config.yaml
train_examples: 123503
encoder_depths: [5, 5, 5]
decoder_activation: "relu"
decoder_blocks_per_level: 2
shampoo_beta: 0.95
one_sided: false
batch_size: 192
warmup_steps: 150
Rows from block 4 of the encoder of a small image denoising autoencoder, named by matrix and row number. Each number is 128 + 24 x the weight over its row's rms, rounded and kept within 0 to 255. All counts start at 0. Numbers have three digits each.
After each channel's rows are labels from the 100 images, of 14976, where the channel reaches its highest value: "place" is the part of the image that holds the peak. Only what is clearly more common there than usual is listed. The data: crops of objects in photos (Visual Genome). In brackets: how many of the 100.
# conv: pointwise conv (encoder.blocks.4.conv.weight, 80x80x1x1), inputs 0-79

conv.58:173128128139128100128092128128134150095122128128165117163155172177128128128128123128092048128128167128077128158128162128139128158128128128158128078128108147128169115128128128174150126128128128139128140128176128128087096117136162164095128128
place: bottom right (35); bottom left (30)

conv.43:128103132096091128117105128128128146128107125128128098128100185142063066155166108128106128128128128128113128104109088108071128114132161125128142094155163160128128128162073088142105128128159163128128128182128127128128128141128128128088128128
place: top left (29)

conv.1:164128128106096128128112116128041128128114168128112128128103142128128128165128115128128128128128128161111128090128128161128163128074128128155128061206144160128128131162128108167128172118128160128128128128084093128128128128128159128128128128
place: top right (57)

conv.54:128090128162128128157142152134128095160087128098172128128132128128128085113106173128128106153172157128128093128164128128141073136128128105128128112120153149151148128143112128093153125128128163069117128142097154128128190148162128080114145101
place: top right (43)

conv.61:128087128128128128128079128128128128139075128112110128133128128128128077128147128132156128120103116128102130114184107128052128128076128128128133128128095183128081166128128128128159128128128147128128128182070128128128128128128128085165088099
place: bottom right (36); top right (29)

conv.76:128142128128163085088128122098174128128108128128128093110128125152135128205128128112120128128128128063174128128128128162051128128176128128108128128128085143128128128128155114147128106175128128152128160133105098128128166128149157128099128107
place: bottom right (59)

conv.36:212128128071103109128120107158152104128093110128128128128075152128128108128093128128104128128169128128128137128128128128128062128144156128128168128163128162128111128146136128128166128128102128153128128161094160145128128208128128128128105128
place: bottom left (91)

conv.46:087128141086085128128061138121128140128128128156135168097097172112128128108106112128172128128128194128128169141128128116128108128128164080101128175091098150140144136115128128128080101103128117138121128128128128111128128171128159163147147108
place: bottom right (30)

conv.17:156111129128171128128154128128128128135116128162184103128128128128182128128128134128154128128128128086128187106148131128128128150183185128128128149088101146128091145128168140128106128128128099170128128128185113128128128201171128128148128128
place: bottom right (33); bottom left (31)

conv.55:148159136128149128104128114081128147146128128128128128128128083128182128128141160142165128128156217145128128086146168151128090128177128087165150107128128128122128151120128128128136177152128148128128128130149128128128168155157128096176103128
place: top right (55)

conv.39:147099128128104128128112128114123088128095128128128131128103128175099112128122142128128128128107094114128128128142112128096185081181118128155128128128151176128119129193128099128104109150128128128110082191154144128128128128175128157079128080
place: bottom right (31)